From a checkpoint of a small CTC audio transcriber: 5.79M parameters, arch jasper.
Rows from block 9, named by matrix and row number. Each number is 500 + 25 x the weight over the matrix's rms, rounded and kept within 0 to 999. All counts start at 0. Numbers have three digits each.
# short0: shortcut pointwise conv (model.blocks.9.short.0.weight, 208x144x1), inputs 72-143
short0.9:501527523518493507488472491487497491463503498482516525485446500502468529507531469512524478503526500490476483472522479528530525517485463513507519492536547463468532532522475531485542534453460488519523467491517505508480
short0.10:471496457516463473476546524506490494506486466498497495517482502546523471483458482511469532485544470486516457505500496480526508469498513455556541477476474501508513440504512471501496528486489457480479504529495515455468
short0.11:483442503535485524470513491437495464471511467481479505529483504496512478475505566508483459539519484470510480480517540525526503494482520510452520509471522465514505520478528513501466480479487493489495504498533496499475
short0.12:499497497514469474562494469541510505470555484519557487469470499493466484542505520485530529471542520518495473464521527493513544512528536464470520511508527506497541491459508528469514541499471471479487490491488495487509
short0.13:483516513505427504490496508510477524514495520496527552506490533488512467494504515472475513477460565536529471480496527561464504504507537513458496461488528536468538528498497486491487477497484455517504492506490500524456
short0.14:533531497513508510549485512534514463487521508503484508551481494537496473483523495472484466440463479527491529460484486461487522469495463503493470510486482514472538476503522528524506525526505474514478522514538510506487
short0.15:486474557498542495483480494522520522537498447528533476492508531524525518550485518518512535538509489504499513496529526523471505502506534491482447500516498460546483482487514527468505522504520503498528516528533499480481
short0.16:515492498471480542504490466481509497460503508456503482485508482457494574496516450512518515510461528520505521459489503501489512514510487456536471496544508529469484485505514524511505502466476527538519515474502490500542
short0.17:480481494515517502472494526542492507519518457480503495517557461476524476534469482500484464521492442458528527500469519534488481475449562486560475522477475551491516451488476510506506513451486452537467494547477497477512
short0.18:517498498491528513478491480488479482492477491557470462489491527459524496517495495508524523474460499497512474526489466499488532509461514487487465536466490454486439522518490508518481515499503490523509517485503478498504
short0.19:490517520496497527507468497532469505460541450474495483502482501522492500508529544522515507473478513475507478528528539524495479475479494475522495505534512482548513550489461504487483534484515469493487485495507505498504
short0.20:497463474504475455508529443490515484485489462512522536478497485481517466499483486479507536504461531555475490484527473483498518520466463514525476518496492554530427492512520463530520501440466493496485472482483513494557
short0.21:516444529473470459538451487497529535501490557485537471444528495509503488559501474464502506509485506491495562485529459474499480506478508485473521500460534491534541518480525496479507478526462528498524537492475508538504
short0.22:485493524528487566485526451516516505432462496480517512454469502514476446518470476463514551510553524515460551501508488516476472549501471494473499481471503457461459500553517515486495476506533501474521509516504506471534
short0.23:494500472537526465479463530538473502467522523509505491484525544506499542510510508521519478473520512502536518484507490479477485538529474454472464494455525483467534488484494546501522517468489467461502485465515511532509
short0.24:514486509494490520530484487522481520478492463465496508475541500492501513513465507501518491527492517520470475473475527536528500545525491470498490490509487515464465503518481539515543468463461507531496476521477522537486
short0.25:531522485500501446534457494483479498456486510482475473532517526501468479493513482525526498497503546516467502463522505502523530508463509485465505478500508512528491480453509506480467478521474516511461481504527518465486
short0.26:518487494499486541503502512481499499535491497490540529483487515462517460452512448482515522511514480493482505461517530555502464505511499476491561516495483494534451554534484500481492516466511495527482494496495538494477
short0.27:530534512547501508526509520514477462480502481480490535487517488533502491495520496520445458502450476478519474536467484523536507535476523529484480507520542511528503538512484470454530532493483456449522519533484491507514
short0.28:513498507516514505517511476465481496485506513507501502524481492521503524499517538509536523510495497468478458547466503503517482545463519495489485524532462440450503501492469533454458505486475504475479435546495489498489
short0.29:526486504542501503492500556515474459488483517509512497536480508489513487531487522444523487498579471511472417517462519532478506458487478515527463515495501469467519467519493549529527494505503476524471510541494451478469
short0.30:488483487524515524487479489473530487521493471506490502443500461478516489545500525519510472509527516472481496529517524510447497488500489547455480529484519476478472486467508465545477511495492449517519477514495500501500
short0.31:523488501496493525475521460498497524516447516470508554500504538502488508469486504490484508489493493523510440512569539465497478525500479488441536517510549490468464474526463482491507509508437506471538478510451512542509
short0.32:522473500485477471508502509488476495528467520509473473509511500529538542529475480487490534517485502503472531493446517547447485550523473509504470504554534514472538514509502498483514490487476476484509492488505488509513
short0.33:474484460508489530488501467513464469550472520499472493487486526522473535469517472548484471522504448521476522534536461507491509513469502472487519518496504518493499498476464520473485506496491505488518502556525518492490
short0.34:489493541508502533529487482515509473495523464511545483533500501517493482484525525527482512510432468510516499474492533526500519506526495486480500499496540506496477510462526525492519506516500465515522525512468515463469
short0.35:514513566522476531478518513540501501516471482457547470486506519531517485489534523511518514458504476489534527499467495509507536498548521492483501501521465502498524526498512485516492527534494482513478492504487534514514
short0.36:478518479498482467489482538480511491462519469533521482491480476532465481483480507481540510480476455525474532492467491481486523494487491481499476513481542516516513482503473510493470546468490465466456507511533474502482
short0.37:487505527479491484493498483497527509484500521461517480534485499492508513488479488507492488482470483486516537502482492504528503510501505484482478492478471500482504479454494479507513528512527502534494477475513493523519
short0.38:545527529465505527498505540491536509503469460517481522489490493472471484481508521525460450485485488496496503495491518510524523505474468528485505561528466501527540543472459460473451531523517499472499506515501503475502
short0.39:518504467524459520490499493503532479497503459494461509490506519486500487467502532477499491484537452471463506465503547517485548509508512478509483487500515522486452473549505521520457477492476503517481509495528511532538
short0.40:484505500531482499558533517488520520510499540488527472508481481492475510524541544478498516484493479524464479497491498521511512454522535493488521530501517525543505532504457500523491494492521519509521489494487460495475
short0.41:540513518478516467493441500508500498511536527487485512474498487467463473470502502460506495508507500499522521472511526473480537528519497465492525509475505471515481548498503491523538506550487512523490490503502502503488
short0.42:501487508511480493503481506518517479480544558488468517466502510498451491479508495496485461531479489562501490517475467516476523483506508525489510477472459523505497532523474477542542534516515498501467501454474538505492
short0.43:461493457497530458497477466497479476493507486475514471490526507487467505515459463517484513517514520510509464533476459490526513551505509519496470550459526474488516523502456461477520486506509502507537526529512481491482
short0.44:515456454538525530482517497519478494463493514519510453477507508529503530503548524534503521507511530458538499478462498476530542505537494468474461516475464485488552530501500490481502505515492481482487499512497525477442
short0.45:446493458528464499534488512466479526510507487513475506524467514504509480472511484473519439423514558565539508533490505524458506513477501492530467455511492508528526533471514455460498464483515472511495491521520490506479
short0.46:536519479513474476462501505546475458503494526506511480510452506495468499492529497480501473497520466499504485465531505509520481449469483523517429491517532506506521537513516499510554514518478466503450464506474506487513
short0.47:470515502508463511495476512532482536515494521502488510521468508508548450539520517465501535527508501511488480481464474518494534462503502507527448539488552469505498467484462513536458521463540490511533506515506506523502
short0.48:493471511472545504475450509485478505533470492512525534521475545509519468522471502510516477461527472484474453517465510483475521526461511470531516507504431503502521510524512502430463473482479463441502525475439549522460
short0.49:461488469525481500519509537513488503548545529487511465532533483513477495500492513464516495439508528516504468466504517518468500490500500536568491490490505502515494484534459483474511533478536495465473476538518499501501
short0.50:476471479453499484512492492525501477523500537526522511474489532470502454550479473437488508521478470507490496476507547490499488520524504485477543538494544480510498512495453515534475477474509503513476514524510492473485
short0.51:504504486467507500490522505525523477544520471492519514474504486516510515444512497488485496468509494510558492463517500466497487490502515549554509491487531511501480507543470522468503526487511442533497537577510569496522
short0.52:540507430543518498513499554515477529529506549539490495512474481526461491539515515529466523510525486520527471494505516470481467520496539505487496506464495513511464496530520482496446530494539454491466531500532515483526
short0.53:516531509499503493501467466525519472470479485508502466488541480536484513514543463492517469532455472510545516538462494477526537541517469472497490509498503514505508495535470515502528508532493502458524524482529509480532
short0.54:504508487545494473471481451489468524482486512496513539509466502478501507467557483488493491525498491506467519460446512488500521501507490493457514498511511496496505471490478543491427470526505514488543535559472505529578
short0.55:495495509521465486564453503514453522519483538461493500481457511536472499508464477471547496523511487538489474501493502491483506473532520474532503529529510495513546462457497522540478471485485470518478491492481516507451
short0.56:462466475466492517513494518542532482477526499535519451538509483476514506504505474533498522541508503464497472499478514490517476519513464462435524455495464548517462504521511507492471472485538480473507482505509502518489
short0.57:505483498483506494516487506512521502498516482519501517494481512520500448485536491508486509526512461518513469531500527494512494521515466473497519465511496524494488479505477451515518492520517500502468512483484510507504
short0.58:501528471512503479459501477522513510521471495445519485492466503495465472486493476514496532499475504514482499505480494527469486504484459504464447511482515476472509463497483496537445459509479546486491475526492494520454
short0.59:506456498498488523511485525472531541489454466480464513534533459501479519504495494542470501520480517488503520479486494551541530468485491502483528494496536537495470502456502512499486462478493551497476527456463476483493
short0.60:513502462496475502471483507508477487544460509497490487459467526515496519510524518480454511510499497462544495512473505506482532509516533502492428525501524472473508488522445471502486468510514473466521534501485514524522
short0.61:499469482520465448490510492500493535498530445521485512522487457470498474536480496466477444506545477478464502546462481480469534505536504534473501531441545523524512499507491471506551518501518500518492531472509540534525
short0.62:524513501514464518492476515478485524510492499491486503484474529471508538489493492498496516492488479474484484479446481529520493511494480503520488498519549535530494498477480505533511492495471461505478472533476467492513
short0.63:532476525462523453478500526471447506467494509534520458564479489506484504499471525505484508491461502492524499483496486475544499497529537520516463464503444491503499500491523478479518502478535485513493464514491553449536
short0.64:479478508485495499517515504473463541500479512475477539503461500513499535467509505487518470482498474511481498466517465519509503525537510467526485484501489480508532518494529499458470477495529549505468475501503476531468
short0.65:514519513519476486526491509494525505469477539466493515493522495473457511565513525463483539502521543520493495524494515509510494466487489504445511487517481494525519526492518523485480530517560520496522499511514509560531
short0.66:475497503478496513522479480469497514516485561501516499484524491481455509503499486501485499540488470489459539543511493495493516514472475498456481451513449518495484480442531462486529458511511513534490481495495481529526
short0.67:484488505486520466497508498507532470465494481491506468487533493478532505488481459474487550486516504509484509517490470518476499558477513498488528460487488502487520509479487490486509467518561485479505509478492492514489
short0.68:540457478452478515489474440523533487500526484448502519502482540500520480472506522477512475480489494480477505503462493519478476491514478472536470550491461484473502475482552488507542492494451482526472455464488504523528
short0.69:456436516501533453497516472506526526529520519476525498449494463472474525497559483487514521505479475538481519501519491515475477494497475496515489498464525511492485517467488484470477504447501483474512486515507493478517
short0.70:495498497474501456493520474468485500525479516505522526495465476502473490465519512476459542487467497462474566489513490467482491514502495486449478519508476512479504506520485470473535512533470456473515528481476487483504
short0.71:516460489449496490474499529523512515505481490469475470496480534473525453512454511486464505488492460466551549511455515532514507478464458446531460509467493504495482480498512492506501492478478484456476473480492504508505
short0.72:511494481491500457534477506541487503476470481503462439496518507463479497476507485510488489502519494469547507496533521503500506525503520520500527517504512528477474466507519461497544553469545493468476488522512524474496
short0.73:524524500490496465486462466512514520541505496515501462518471524518520474482548453493522510467478486509465483501518507485486501515524490485496484474536506504474444521500493450493489488523480459531517529472567474511463
short0.74:517470533514476535521523493508475520506469473482484526522473498486527490551469491479530466550509496512509495500487490498485547515432462496481481495508510474505482546480478472470470496476496536518507442469491504502507
short0.75:516485506506486482518494473528527543474494468460478507477524510493486519541549506530489457544510519490519534519535509518517478528535515453510520456514482536521542437483524508484501460504490476485479555475514541489494
short0.76:460483479518474535496509527492478516449484529492514493522475485536483521528505507519519484500443500477515498481519494548497469487463494468472491497513534488525528481536489501512477494468517525517500463528477488525471
short0.77:505523490542452461439528473503501483519559534517469494514526464524523477489544491510469532534552527493495533469467468519492531485495548522478492460470495462508476489485479506477482521473474453470489481483526527469548
short0.78:475505485497481513507473456491511497488451458522511502503493497485483467462503457482488492498514512481480464462490511469489477520519523483491485501519542477493471491517519492529480479506504488487524488486542469517530
short0.79:473471524495537505544457535524529505458504498488496482518464504461531486512484504513445464467498510490523453504498557521512479493497549499453498507522552499486512474537443469478528519466553535533458508472481529509491
short0.80:504518515500501483469479485515512508492468458465511534480520452507540476492478542515511482482457471534528486497450536529508514515521499496498506504477513502505544535538522504539514508457495502469485495513495546508495
short0.81:531501490476519536469508535461473493551497525458525482506529495485520485488492481542505471525517492497511489535455529508533473484496533507482495486484536494478499516504490490496481493506515465517487513559541517505500
short0.82:467535486508485496492471482539535519531460524476527498518521485497517462489502500494477491493488522515495471487513505554465488479488485496483535526514482519505517464523545489524467515518472480494463460471558541528532
short0.83:503554553518523514484495497477488479510490543491508515505529513541482473517522550506486524523515459512475494504508464490517493462527494522494488461499506508539528505474515493543541476503514497498488515509554511460465
short0.84:476496509529541470514493489537480521478520486518504465520504495543468467495493517510472483473533483489485489525496503498516500496520527493485472477508535504499475504486499451481539540493475463458445508527502524510466
short0.85:503487502541495461495554499520505516481519480472495526502475494531471512510494510495485482507458460500479490472450486502479469456440495455528503482489484454518475511493538508504483528460467454467560516504515484482483
short0.86:492489547556518526510500458516512510540473530512495456467515506482473459535520532519485450493489476466499478518464537512510505478488531538528491499532533466532512484463489492528516524507492514505507476525458492457497
short0.87:484512505566468513495525524501524510496497457498500499522469476474498455491489530478468492495514497522538522522475554459549542501510458552460494526522471474446505519532458507527461485511501521519512464535504531544470
short0.88:476527520514465475476525455486508486512546519492516474478502508472473530512517510471464461472491525505519494505480527535522537463520501508513508540459497498517505513454518493512489459512524496482540486474518475504523
short0.89:505510477487528546486449476482499454485520497486516490484467483501560543486466483553450496501492483517521566453519490508508504519489508502462502474488521481474531500528512501460540531465503494486454523496464519530561
short0.90:499503483493512473524492502481470529510484525509510453551504471518504484494496482534481497460499489552488564458447525504484523472493507482492468503505483514501499514531519537532497508492528519473520470463517506523519
short0.91:512532519518464486524513504546475517517491492497489488483518480476515493494481476448496478505472461502522506475510492460528468535532520480506511493539494478481459524480530525480500510485512486498497481512509508521482
short0.92:532513447490512481532460461464474502508470531508497523486537501481488486483520490450478505476502539530475477489467547470501509499506491495482466460514470500522445515481496507467516513536488485546484509474526509498481
short0.93:521531484481525516464444518517486503536485448463489495472527511468525485540545495508511472483479472524517503492483483490522482512479471487468489495501478517467472544514496520471535485483519480492498524497522474509474
short0.94:500460525490490496450486496460535478456477496487482458490440525491544523521500483502526476483521514504493477494438476458450517483449476487550482512460477526501537504440529471531482519461502500514516476474524498481537
short0.95:478501512523471527500459480501495457466497478479500551514507473495453495482501517499484494488456506514512488474500512540510498540512514457516454454530516527511527508473505466499493457445508511485491512501493495531473
short0.96:468507499528521495564471520501528510503509505486497517472465489472504502498503502528498479535461525479464492505466486508498467487467482532522482496523498477458476526539515526498459513504528508490443481460479508512516
short0.97:479511517525535500524520535467503499509481495504541526483486543545504463506498500470506450478511501564515530488484497498480500438524497467464504488517506526539509506542500540495521520461538493502491492505483536495512
short0.98:545496494528495494467494466499531493512522512452466459481495501525486547491475448463492473488457540476402543515507508480476465498486543521514447503504494505521507478445518530517475477539555518512446488531498535516512
short0.99:506532471470492504542479512495463502521466496459511477483509474504511515476506554473479534545493469490523490513473526486512494509501521552486523492526476469532558551508479489523495494497520469504511522511501518495489
short0.100:519530477504509494484462494538473487529461530502472503495475485521510526497494545516486463437471518534490470527468501531462474511501537509487484535520536517484500475519470477494511485523527475493484510450525483469474
short0.101:507511528528454503507507515536488480508506537512508505526484515486524523492525545475485516492496520513543532485497500548486534526529484467505523482511552524484516531485489519521483504537479518501467465459505520514508
short0.102:539512448487552465488454434500460468491493517492484475469505519456463484493487490491488490521463477462498473503509496505516507525528513491516459454527509460512481489499549519493536527475538523454542538522522522506486
short0.103:477531530535513497553510542560489506477482547529509511531501448488533504530490496498505513558479501468517524541488448478509518489513483509529546504497527486498510502503521495520460468472511515486463487513483477462492
short0.104:537505475510542482479521478452469491481489512500523472467490474528496460522478466516511515439484479544445489527487519484478528501524468486537510524489459472520494513521469482500469500502529505469526509546467501481482
short0.105:514468538472478511445534453497519469449499456522494480479505488485498489464491504495513511521537520470481532445521479510533448450533480507474476503531509549502516473539491473515443528484502486505507468510490543513533
short0.106:518486522510493459499479495503488477537505520487524502463453503523512547517480510481486512513535494508510482502498537499495502497508492481523479474476537446506502497492508502524493489477507540506486511489495501480457
short0.107:505508524443521514536446439465512507482520519506497492504525473461477515520516461474465475531475497545496481515505467476518494515518538489510475521493482514502506474482527471536485447494492475475536538513461488524548
short0.108:509504511495526523476514464506504507504468464488482513462501479450499517504519457502518522475512503494480539485517476470469498489543498487546515494447538487478458481448504507508490451474503508444495509474467481539499
short0.109:513527492485489521501488545507536496479484524469498507483473460530517490487523468524500461523452516512511547489450511457531512496486492451544517468504485498499454497497495503505519468464510495493513463492522492507503
short0.110:546487500502496487508496522481556515501532495458488468555472479518507510487477518476489455514478472515529550568469535519533480450507468471531504497503489475503522508536505494466451513524481476492459514535515503498510
short0.111:498509520520500517508528471507499520516555501537502464489495504488530513497481530471499506489486468480491469506495466519467475497448504549490468524484483482533472518522525506533501536494493496505481500529539467443484
short0.112:520481490494552494486507527472474487489515453478484493487478492493478510485482435462504515497501480537507507479479523492524477499518516530517483531499537501504488537488512489492525500481481468468493514501461482551522
short0.113:498493471481490502500465533510499483476519489508523491515509517532465495490463503504475507474511522523488508501545461481504474505492482531502479503466535470511509486490515469508547464522506538472459479525471500525469
short0.114:478517489471511442483503487525505462496510493483473485489471479465499514563513495471498541511507488492477470466499528494452485539468472535497524528486496462510495480512469467500493544455475502474508502443496471525538
short0.115:550492524537502487514545513460522503495477516506456458491513522508511500508480496485492491527509556500459507474504481485540493522519512494503525476501462503475477520490528476508565506530556507516464495489484500503502
short0.116:476485476490426462470504477484473456457515526495518517484505489517507472518465495484539488493530478476508493538499503513499543442482484500487536447498537495510499466493481523517503526460511438497509493465499511476497
short0.117:458500540502506503509548487544476427531548534483524478489507488484493524512508459515506465525518494520540501445506532485464517500474454485504494512475490542461515531525507490495513549503445533511509513493500522477571
short0.118:498566532483525473501500466497518434509534517543525486498534477551477502508482519514499482473480499498529485513546460485462515513506541482546485516511483518526550502509524477559528514483485501490484509489502478547528
short0.119:487528472501484525477493423528448529544522479478536510527506521512473478499529496524499513472464532501540509540513507508475545526474515475504481512500521503543470459475509479546490502505504473479471502465508504448451
short0.120:480517491472468458473490508551448504546521485504481486504504495524464464498493494476450487518458476506492497502501508523519548474497512521518485483467467503546479526497495528489525493527488487497528541513491448493506
short0.121:509468508532472491514492512484502474473465487469468498541466519481498518477505487511483497498491533549515526470482521488495528543535528526474489469452432470515503479465524540516497484526526471484511477506515474461535
short0.122:502509481522547454531487514511543487549490481534481499517535483519508475491553545480459453535534505517486467485470512501490506492478480519495496517507530498508527484548515498511528540497519456471511451483525485476485
short0.123:450476511516475494471529433506513478548460490485512478536527522479478515491492532510464519501500532517508506493544477532523472521476476546489526454513509490502526491452515498506474455447470510474462479464502482454432
short0.124:497464467491513501519468485528496475498450507546480478488521501471506520475503509454485509498474504513469463498520459490493497489501495545470505496482484508481508528475508511484510514466478541503504551496472491485487
short0.125:491450459509488440533433463499489516521476482459511495477497524517491523478495477479487482510486518501489491543557466521516464523517520442529491479484489473507509475469517554488489514531512505525469479491521471464511
short0.126:519521505515504509489511484498516503549498502465534524542511470520484501521483485477523496476451528504457465512476490532530533539507489510529483508518507527499461528512472531539513521461472546482494509459547475549531
short0.127:493512495469501549480463484515495473525476478518489468500515476468520486462511481501492526484472465500507475484507494458488534513465464528489498515477539533513461478514514526533486478485478519455488498525522505486484
short0.128:486508457534527487476500461492523508491483510506521524470503514544501464490507482459479519463513529480531503470538499459486512527549533471477457498479539482505509558462473475479495468516513451496497492493507519491504
short0.129:517512463474485521498512480513522492508477525457519484500494506488454478491475483509466498477473486485509501448521464483526503479500443523443467513485530477466534525478466514463531483461522489490454523532502465473500
short0.130:529492544520511485508479518477472533497469492493484499533478496520507436536460503548492516525528487517515487531497471464484523523521503504454475506493492468537501505526520481500457457521503484499530506498493460478464
short0.131:528520496482485540515480467459493488533507494506517521498482532530525484499505494455490527506548479538480474517505535443517485474503480494500476508473531501507479453497471482519502479513455484525485563540480453497500
short0.132:488518475505478510512491480533471503497514536476532525493471463487503516438489525476506503489469513556481536531440463517503472447466524476492463482489493515508452496534501541475481476511511517488464484484507552478511
short0.133:478479482522499472549470495491502491500512510518483504469489458528472459552458473480487527492528532467529488528455548519516492500482495516529491507478465485523531521513460452532512519476456466521509498542537545534465
short0.134:522524468529500530526462472542498489535542500523506531498531534494507508514498521538447474491477524513522486531439529510471481503537472489491462473477487510528533485522511479505540502456486498472462490496491476507471
short0.135:468479519485495512475471503521518493529527523485496487514498489508465480525506490517490473498482506492504506511513506502496464554477510537513496486495478511477489524489473506513526536500505509499479519487476481476478
short0.136:458495494499550475501514458532474497513514461505526492459518454469519497469504491507504468491522544447528485456466557470516498497466490506535539447483544512550530523467478463474506533495499491511538473476500542470476
short0.137:499499496486483459472494516496504507539454481499494478493511529481500497501451549515481532514446502512467506482495507458503492542540503566502502488506489496468540472512518528480499465490526455457478524514454509487507
short0.138:505447512478482466491488454537495474530470507498516503518502489493491523484483500525458532498436461466466474492463503500492539477485481523484483481485483531529434518490501512506503499449478500526558456507510491459482
short0.139:523452461472495526534507520521530516500515513527530510508534503445510530474455477535516539508503521514520443495516459476520490523504531473485520489488478515488507474492463496533511510473548523488508542470487496532561
short0.140:509498506522525518506474494530495498490474518531500470496478509482504465492502498472472490459502496512514503508491531470478477485507508521505455497537473484475536466482501474500479507511501481479466483494503515507476
short0.141:526498486517501493514460513542492452486493489507524525456517492467518470476470517489518533500495532506496471501473481488460452527505492483512462515473514489491509551457490483517531495489510492459525486474504447465514
short0.142:505504493509493441532521487532512512512521488509500489536489507494516470554506521451472511496466486533492510556482480537511483531493500503451523493491502509521470481506466470479520488531483491467494498491490513529506
short0.143:477476512453505475510454539528474492514491486456468492496505485522503507532486529501484491524511475484493508457487505462487490469472502503463495480539529449505480522434487477500487524507513509489543509481514518466507
short0.144:528520475527514508506534524497478492472512472532510497484528473537470486526525537452490520496473487468531476492485508502459532510469490471455466520510484489510492457466488465463496516485475464435495483453531546508473
short0.145:499533477504455548527497533487483492476479506490432516513486468490523449508546513476519474520489522517483467498477498491461490454509507493523561526488568518513504475492516540504474522544517470474496531543515505496487
short0.146:512471484522490483493494448540471553512479480470499482515516490514533525539496519509496484475520514481490481509503487473472547490526532511488536466468483455528506462497495511518486542478520510464442466476522495504498
short0.147:511482534496490504493499521500471468543463525526486468513449480497444478504492529506486484539558501478488504485532465532491455490446487483495498503498489514525490507529454511484467539501502513491523500505496525497497
short0.148:527481459524487474566500538477474533475503468461543470491531518553503472552493463474448501450505504480549507528476472522486478505480502482491527483521477532506475513517483466471485506506495514496497457507568460506543
short0.149:509494545442446492524453550488524471531479493528501490493521501540531481503538478441490485524478473486503461517518498439491474463511494494494502473492462503500462520522491486495555476486521517451515493502467470498509
short0.150:533530474501549521508501544466555489480498545506530478505532523530487511511501484492496515472514487541503488497524534514482501505449511529501552529502515484532554532509550476484488472488487513517525477480494508514475
short0.151:520473485470488472510437503504523532489494508482475512551476479472539529457506477498535494483518501454481448469478501525523471479528463545469525485539467507458479523470471493512506527508423504480506560523514495511529
short0.152:473490531507509524525478483465473525538487488524490473534530526506521468527504469438487476492464515546490492487518482492493496479446502443480476513476476482491515506487462499529460511501495495491485525480503519503470
short0.153:522435479517492506475491513522542463487468514519544521517521539472488481489507514553493468494484502525504471531530532493481494517497457456451518501496571511501474504449497496481499495534461472496547531510499523478506
short0.154:484494540490466480505446516499502498474460508515473466521506504505537501491494520471525472489499499476481551518484513475435524519540481515486503498476465458474520479499484471545482522513522475518502513495478508470475
short0.155:500484531467508468491475542484468529507508471482519455502525506484498471471446464474500543486492546508486509490503520448489476485512524495518518482483494453470504467472475498475468537511477472489496488490470523469451
short0.156:485532511492482451488532510451490520522486512468524494493485482476467477487504501430487500517475516467522496456494484527494490466527486473543498457487515537510478503501521531495499523537532534465492484519529490523485
short0.157:511500499523518480497504524469553466527468488477504500517507452503511510499465503469461468527467496528517504513488504480464512461533503466513476495530512474481465489489483478517487488502521487500487487492512491482496
short0.158:513435469515511525538533489481490515467468506466465501491475542518510511504483505455468470493531450520502487475506526480513506505522468488504549531508518488523533492497500484533540537530527540516471471537508462466459
short0.159:527496490477500520532472510458468466506513478494506455515487489458486458516524486490526517451471479485520454503469502508503487485497487501519478496473476531518502499510503473533511468469519471510502497530503510477527
short0.160:507521537482480511491455506512506496504538446497549521492500471504489528486522478477472487467473483470517476523494534500535518455470512491471495514530516495527479494474480475540476527498499509489509479456531503540514
short0.161:506504486452540499515511503536485512440520556454513483479471504503494498515473489492470510496517471543541491568512530522502478503496517505495485470483483486508514464482528527497460510484481504494487494543464518485466
short0.162:475477455508538455484516514490467495506508518464548470559518502468484497495483481492458524475521489543520470507510491502485514462522458513542515480470495505512520487500448463504453511512493453508519494496519547505499
short0.163:504529498477507514459529501471524500517499507533511519502479536531468510517517530485504454445541502508485455526464495471470548547555518549483478501487542501507496499530528498529484497504488453494505520496534468508516
short0.164:578478515527513523504452491542495509487481503469533504479525507508491493516575522457507470518476515483555549461528479501480512437541480493507468503506514549457517486488487517481498520481508510488502511499482515524460
short0.165:495528468511536470472477514428491481450481509464516529527492490503512504475480462487473490462469506441498478511458523518500489501469499538485456475498458503526482547483480494522507495461518469525464473557501463515511
short0.166:480503462534551481552492515518476524458514461458472503514522518488530473501466493501481489518539516457504476490471506496485514454485509484490505480495494486471505485474508550503484506487472540514496500516474540529508
short0.167:467473479484499485471482532531491471517519514459493466508472504490507538489483515462529494495473499500501542491539466485518488514534465495487533504530482477484497504512500543551509515479526512489482505464478478498498
short0.168:511453475516523451495456471505493479510451462478499497488494519492484553483472499540503512508426493477480458458490492519477471509460523504515525482481509474552534476435506532516494515490523467534534542553537536464513
short0.169:502534472487487525477478492522490472461474488515494482472506492505539505473485477506512515474472470442476527506516513529488542532528505456476506497508496513493494523544499500472529470509470520521469534525468502523555
short0.170:457489535470539475469509480514479513451513480491471450450516486492483507474515501510520506468491478489476498478487493495475490500492486526472512483456520537526472485503477480474550500528502529504512532507502545504528
short0.171:488540504489499502502537496501500508523497516526484508510525490510511484524493494481530462535496486482529544478526513507463525505516537499472505520519497492482491475500489505484515527506487492470474499460507527463497
short0.172:462480499520468468516484510520497480481491474532541518519488480532473481532478495467530533517481486485509546483458513495506472492483523519512487471504484562548518434531516526514479512506476437473503456468494501480544
short0.173:542564511477509520534509542493485477521520490482514459453511509543529480544552508489491484521497506531509487455505497531524489508529531515515494496510467509529490470515477459533476541494499496514497529502529511558492
short0.174:517489491481538466515485522495508550490450474509464499547503512522541480509485500469497473467459485496516535501520500539503468461542462501485507521525510583503453519501493543492499533464479538516525544478492512478538
short0.175:494508480475507507520482497487492469478533517459537555510487527499510532511529512511478516467484502473510525511475511504516511454493494529489510478479497534481519513495487504552508469525508458516475458511512513536462
short0.176:478468506520466511546450502479543504495482518459517476491511521526527478510458464460456492499457495482544533500505491491517524546470506513499491494524448478542514485459459473560510490514518525518456492497469535498496
short0.177:543591487532520472518470543516484510459518472458498496482530484545519525515530484484536491490501498525504515494533466512487532515489530540500485496490495489451474453467462532469487518534518479493517515468491516509461
short0.178:519528509527510470537506501488449483512525520507522519482519528504506469522495498494464506463493505494457485505501507496475518485503487498476499549475490488481459519471517512542535482537464533481536485522483469508503
short0.179:485475501488498525514493530503467494495457460438521499489463490487529476548508540477517499522510519542532532481487531448472513489470473510495513500498537503439486501561463524458477522508494489466512507467476526480485
short0.180:514532517492526445544472524483526513487479541461506510520500493489535481505477494507509525472523484499481513473470470504494466508534478471441523503476534516475479468511515491501480504449498513486495508536518490521531
short0.181:494465483504521524480458538489463524474519472529538498465472473456534476480522470499485459475493471511464523469506532464473475482499520493475520488473479540499491512487477489468472508511484517500448533495491506509543
short0.182:498512487482520504501500450500513458460515465487499507448517517522487494502473492548500465495497522498481505538540456524518464469485444486502496469493498487485515448481484531531502480484522502495507503471490475508495
short0.183:510513489474508479468536540522490474497550484510507528528519454514492507543507512504507470480471467486455493475496493496485509525479496504459504543522463501532491539498547486471491520492494515490480490483478489473471
short0.184:501491479434481479599431499513490543460500478518490508463468523516491509510483523487501488509488503487497483530492518506483511474487508477511517517479500454476484551493484522504497521523464490484544542508487514485476
short0.185:462531520492472483492520492519489493540490469527488514497476498500469489474542524492490478478476477483538508487477538471509498503522541541517507515509555472517505514518525493532500535485485469473530500468524535495510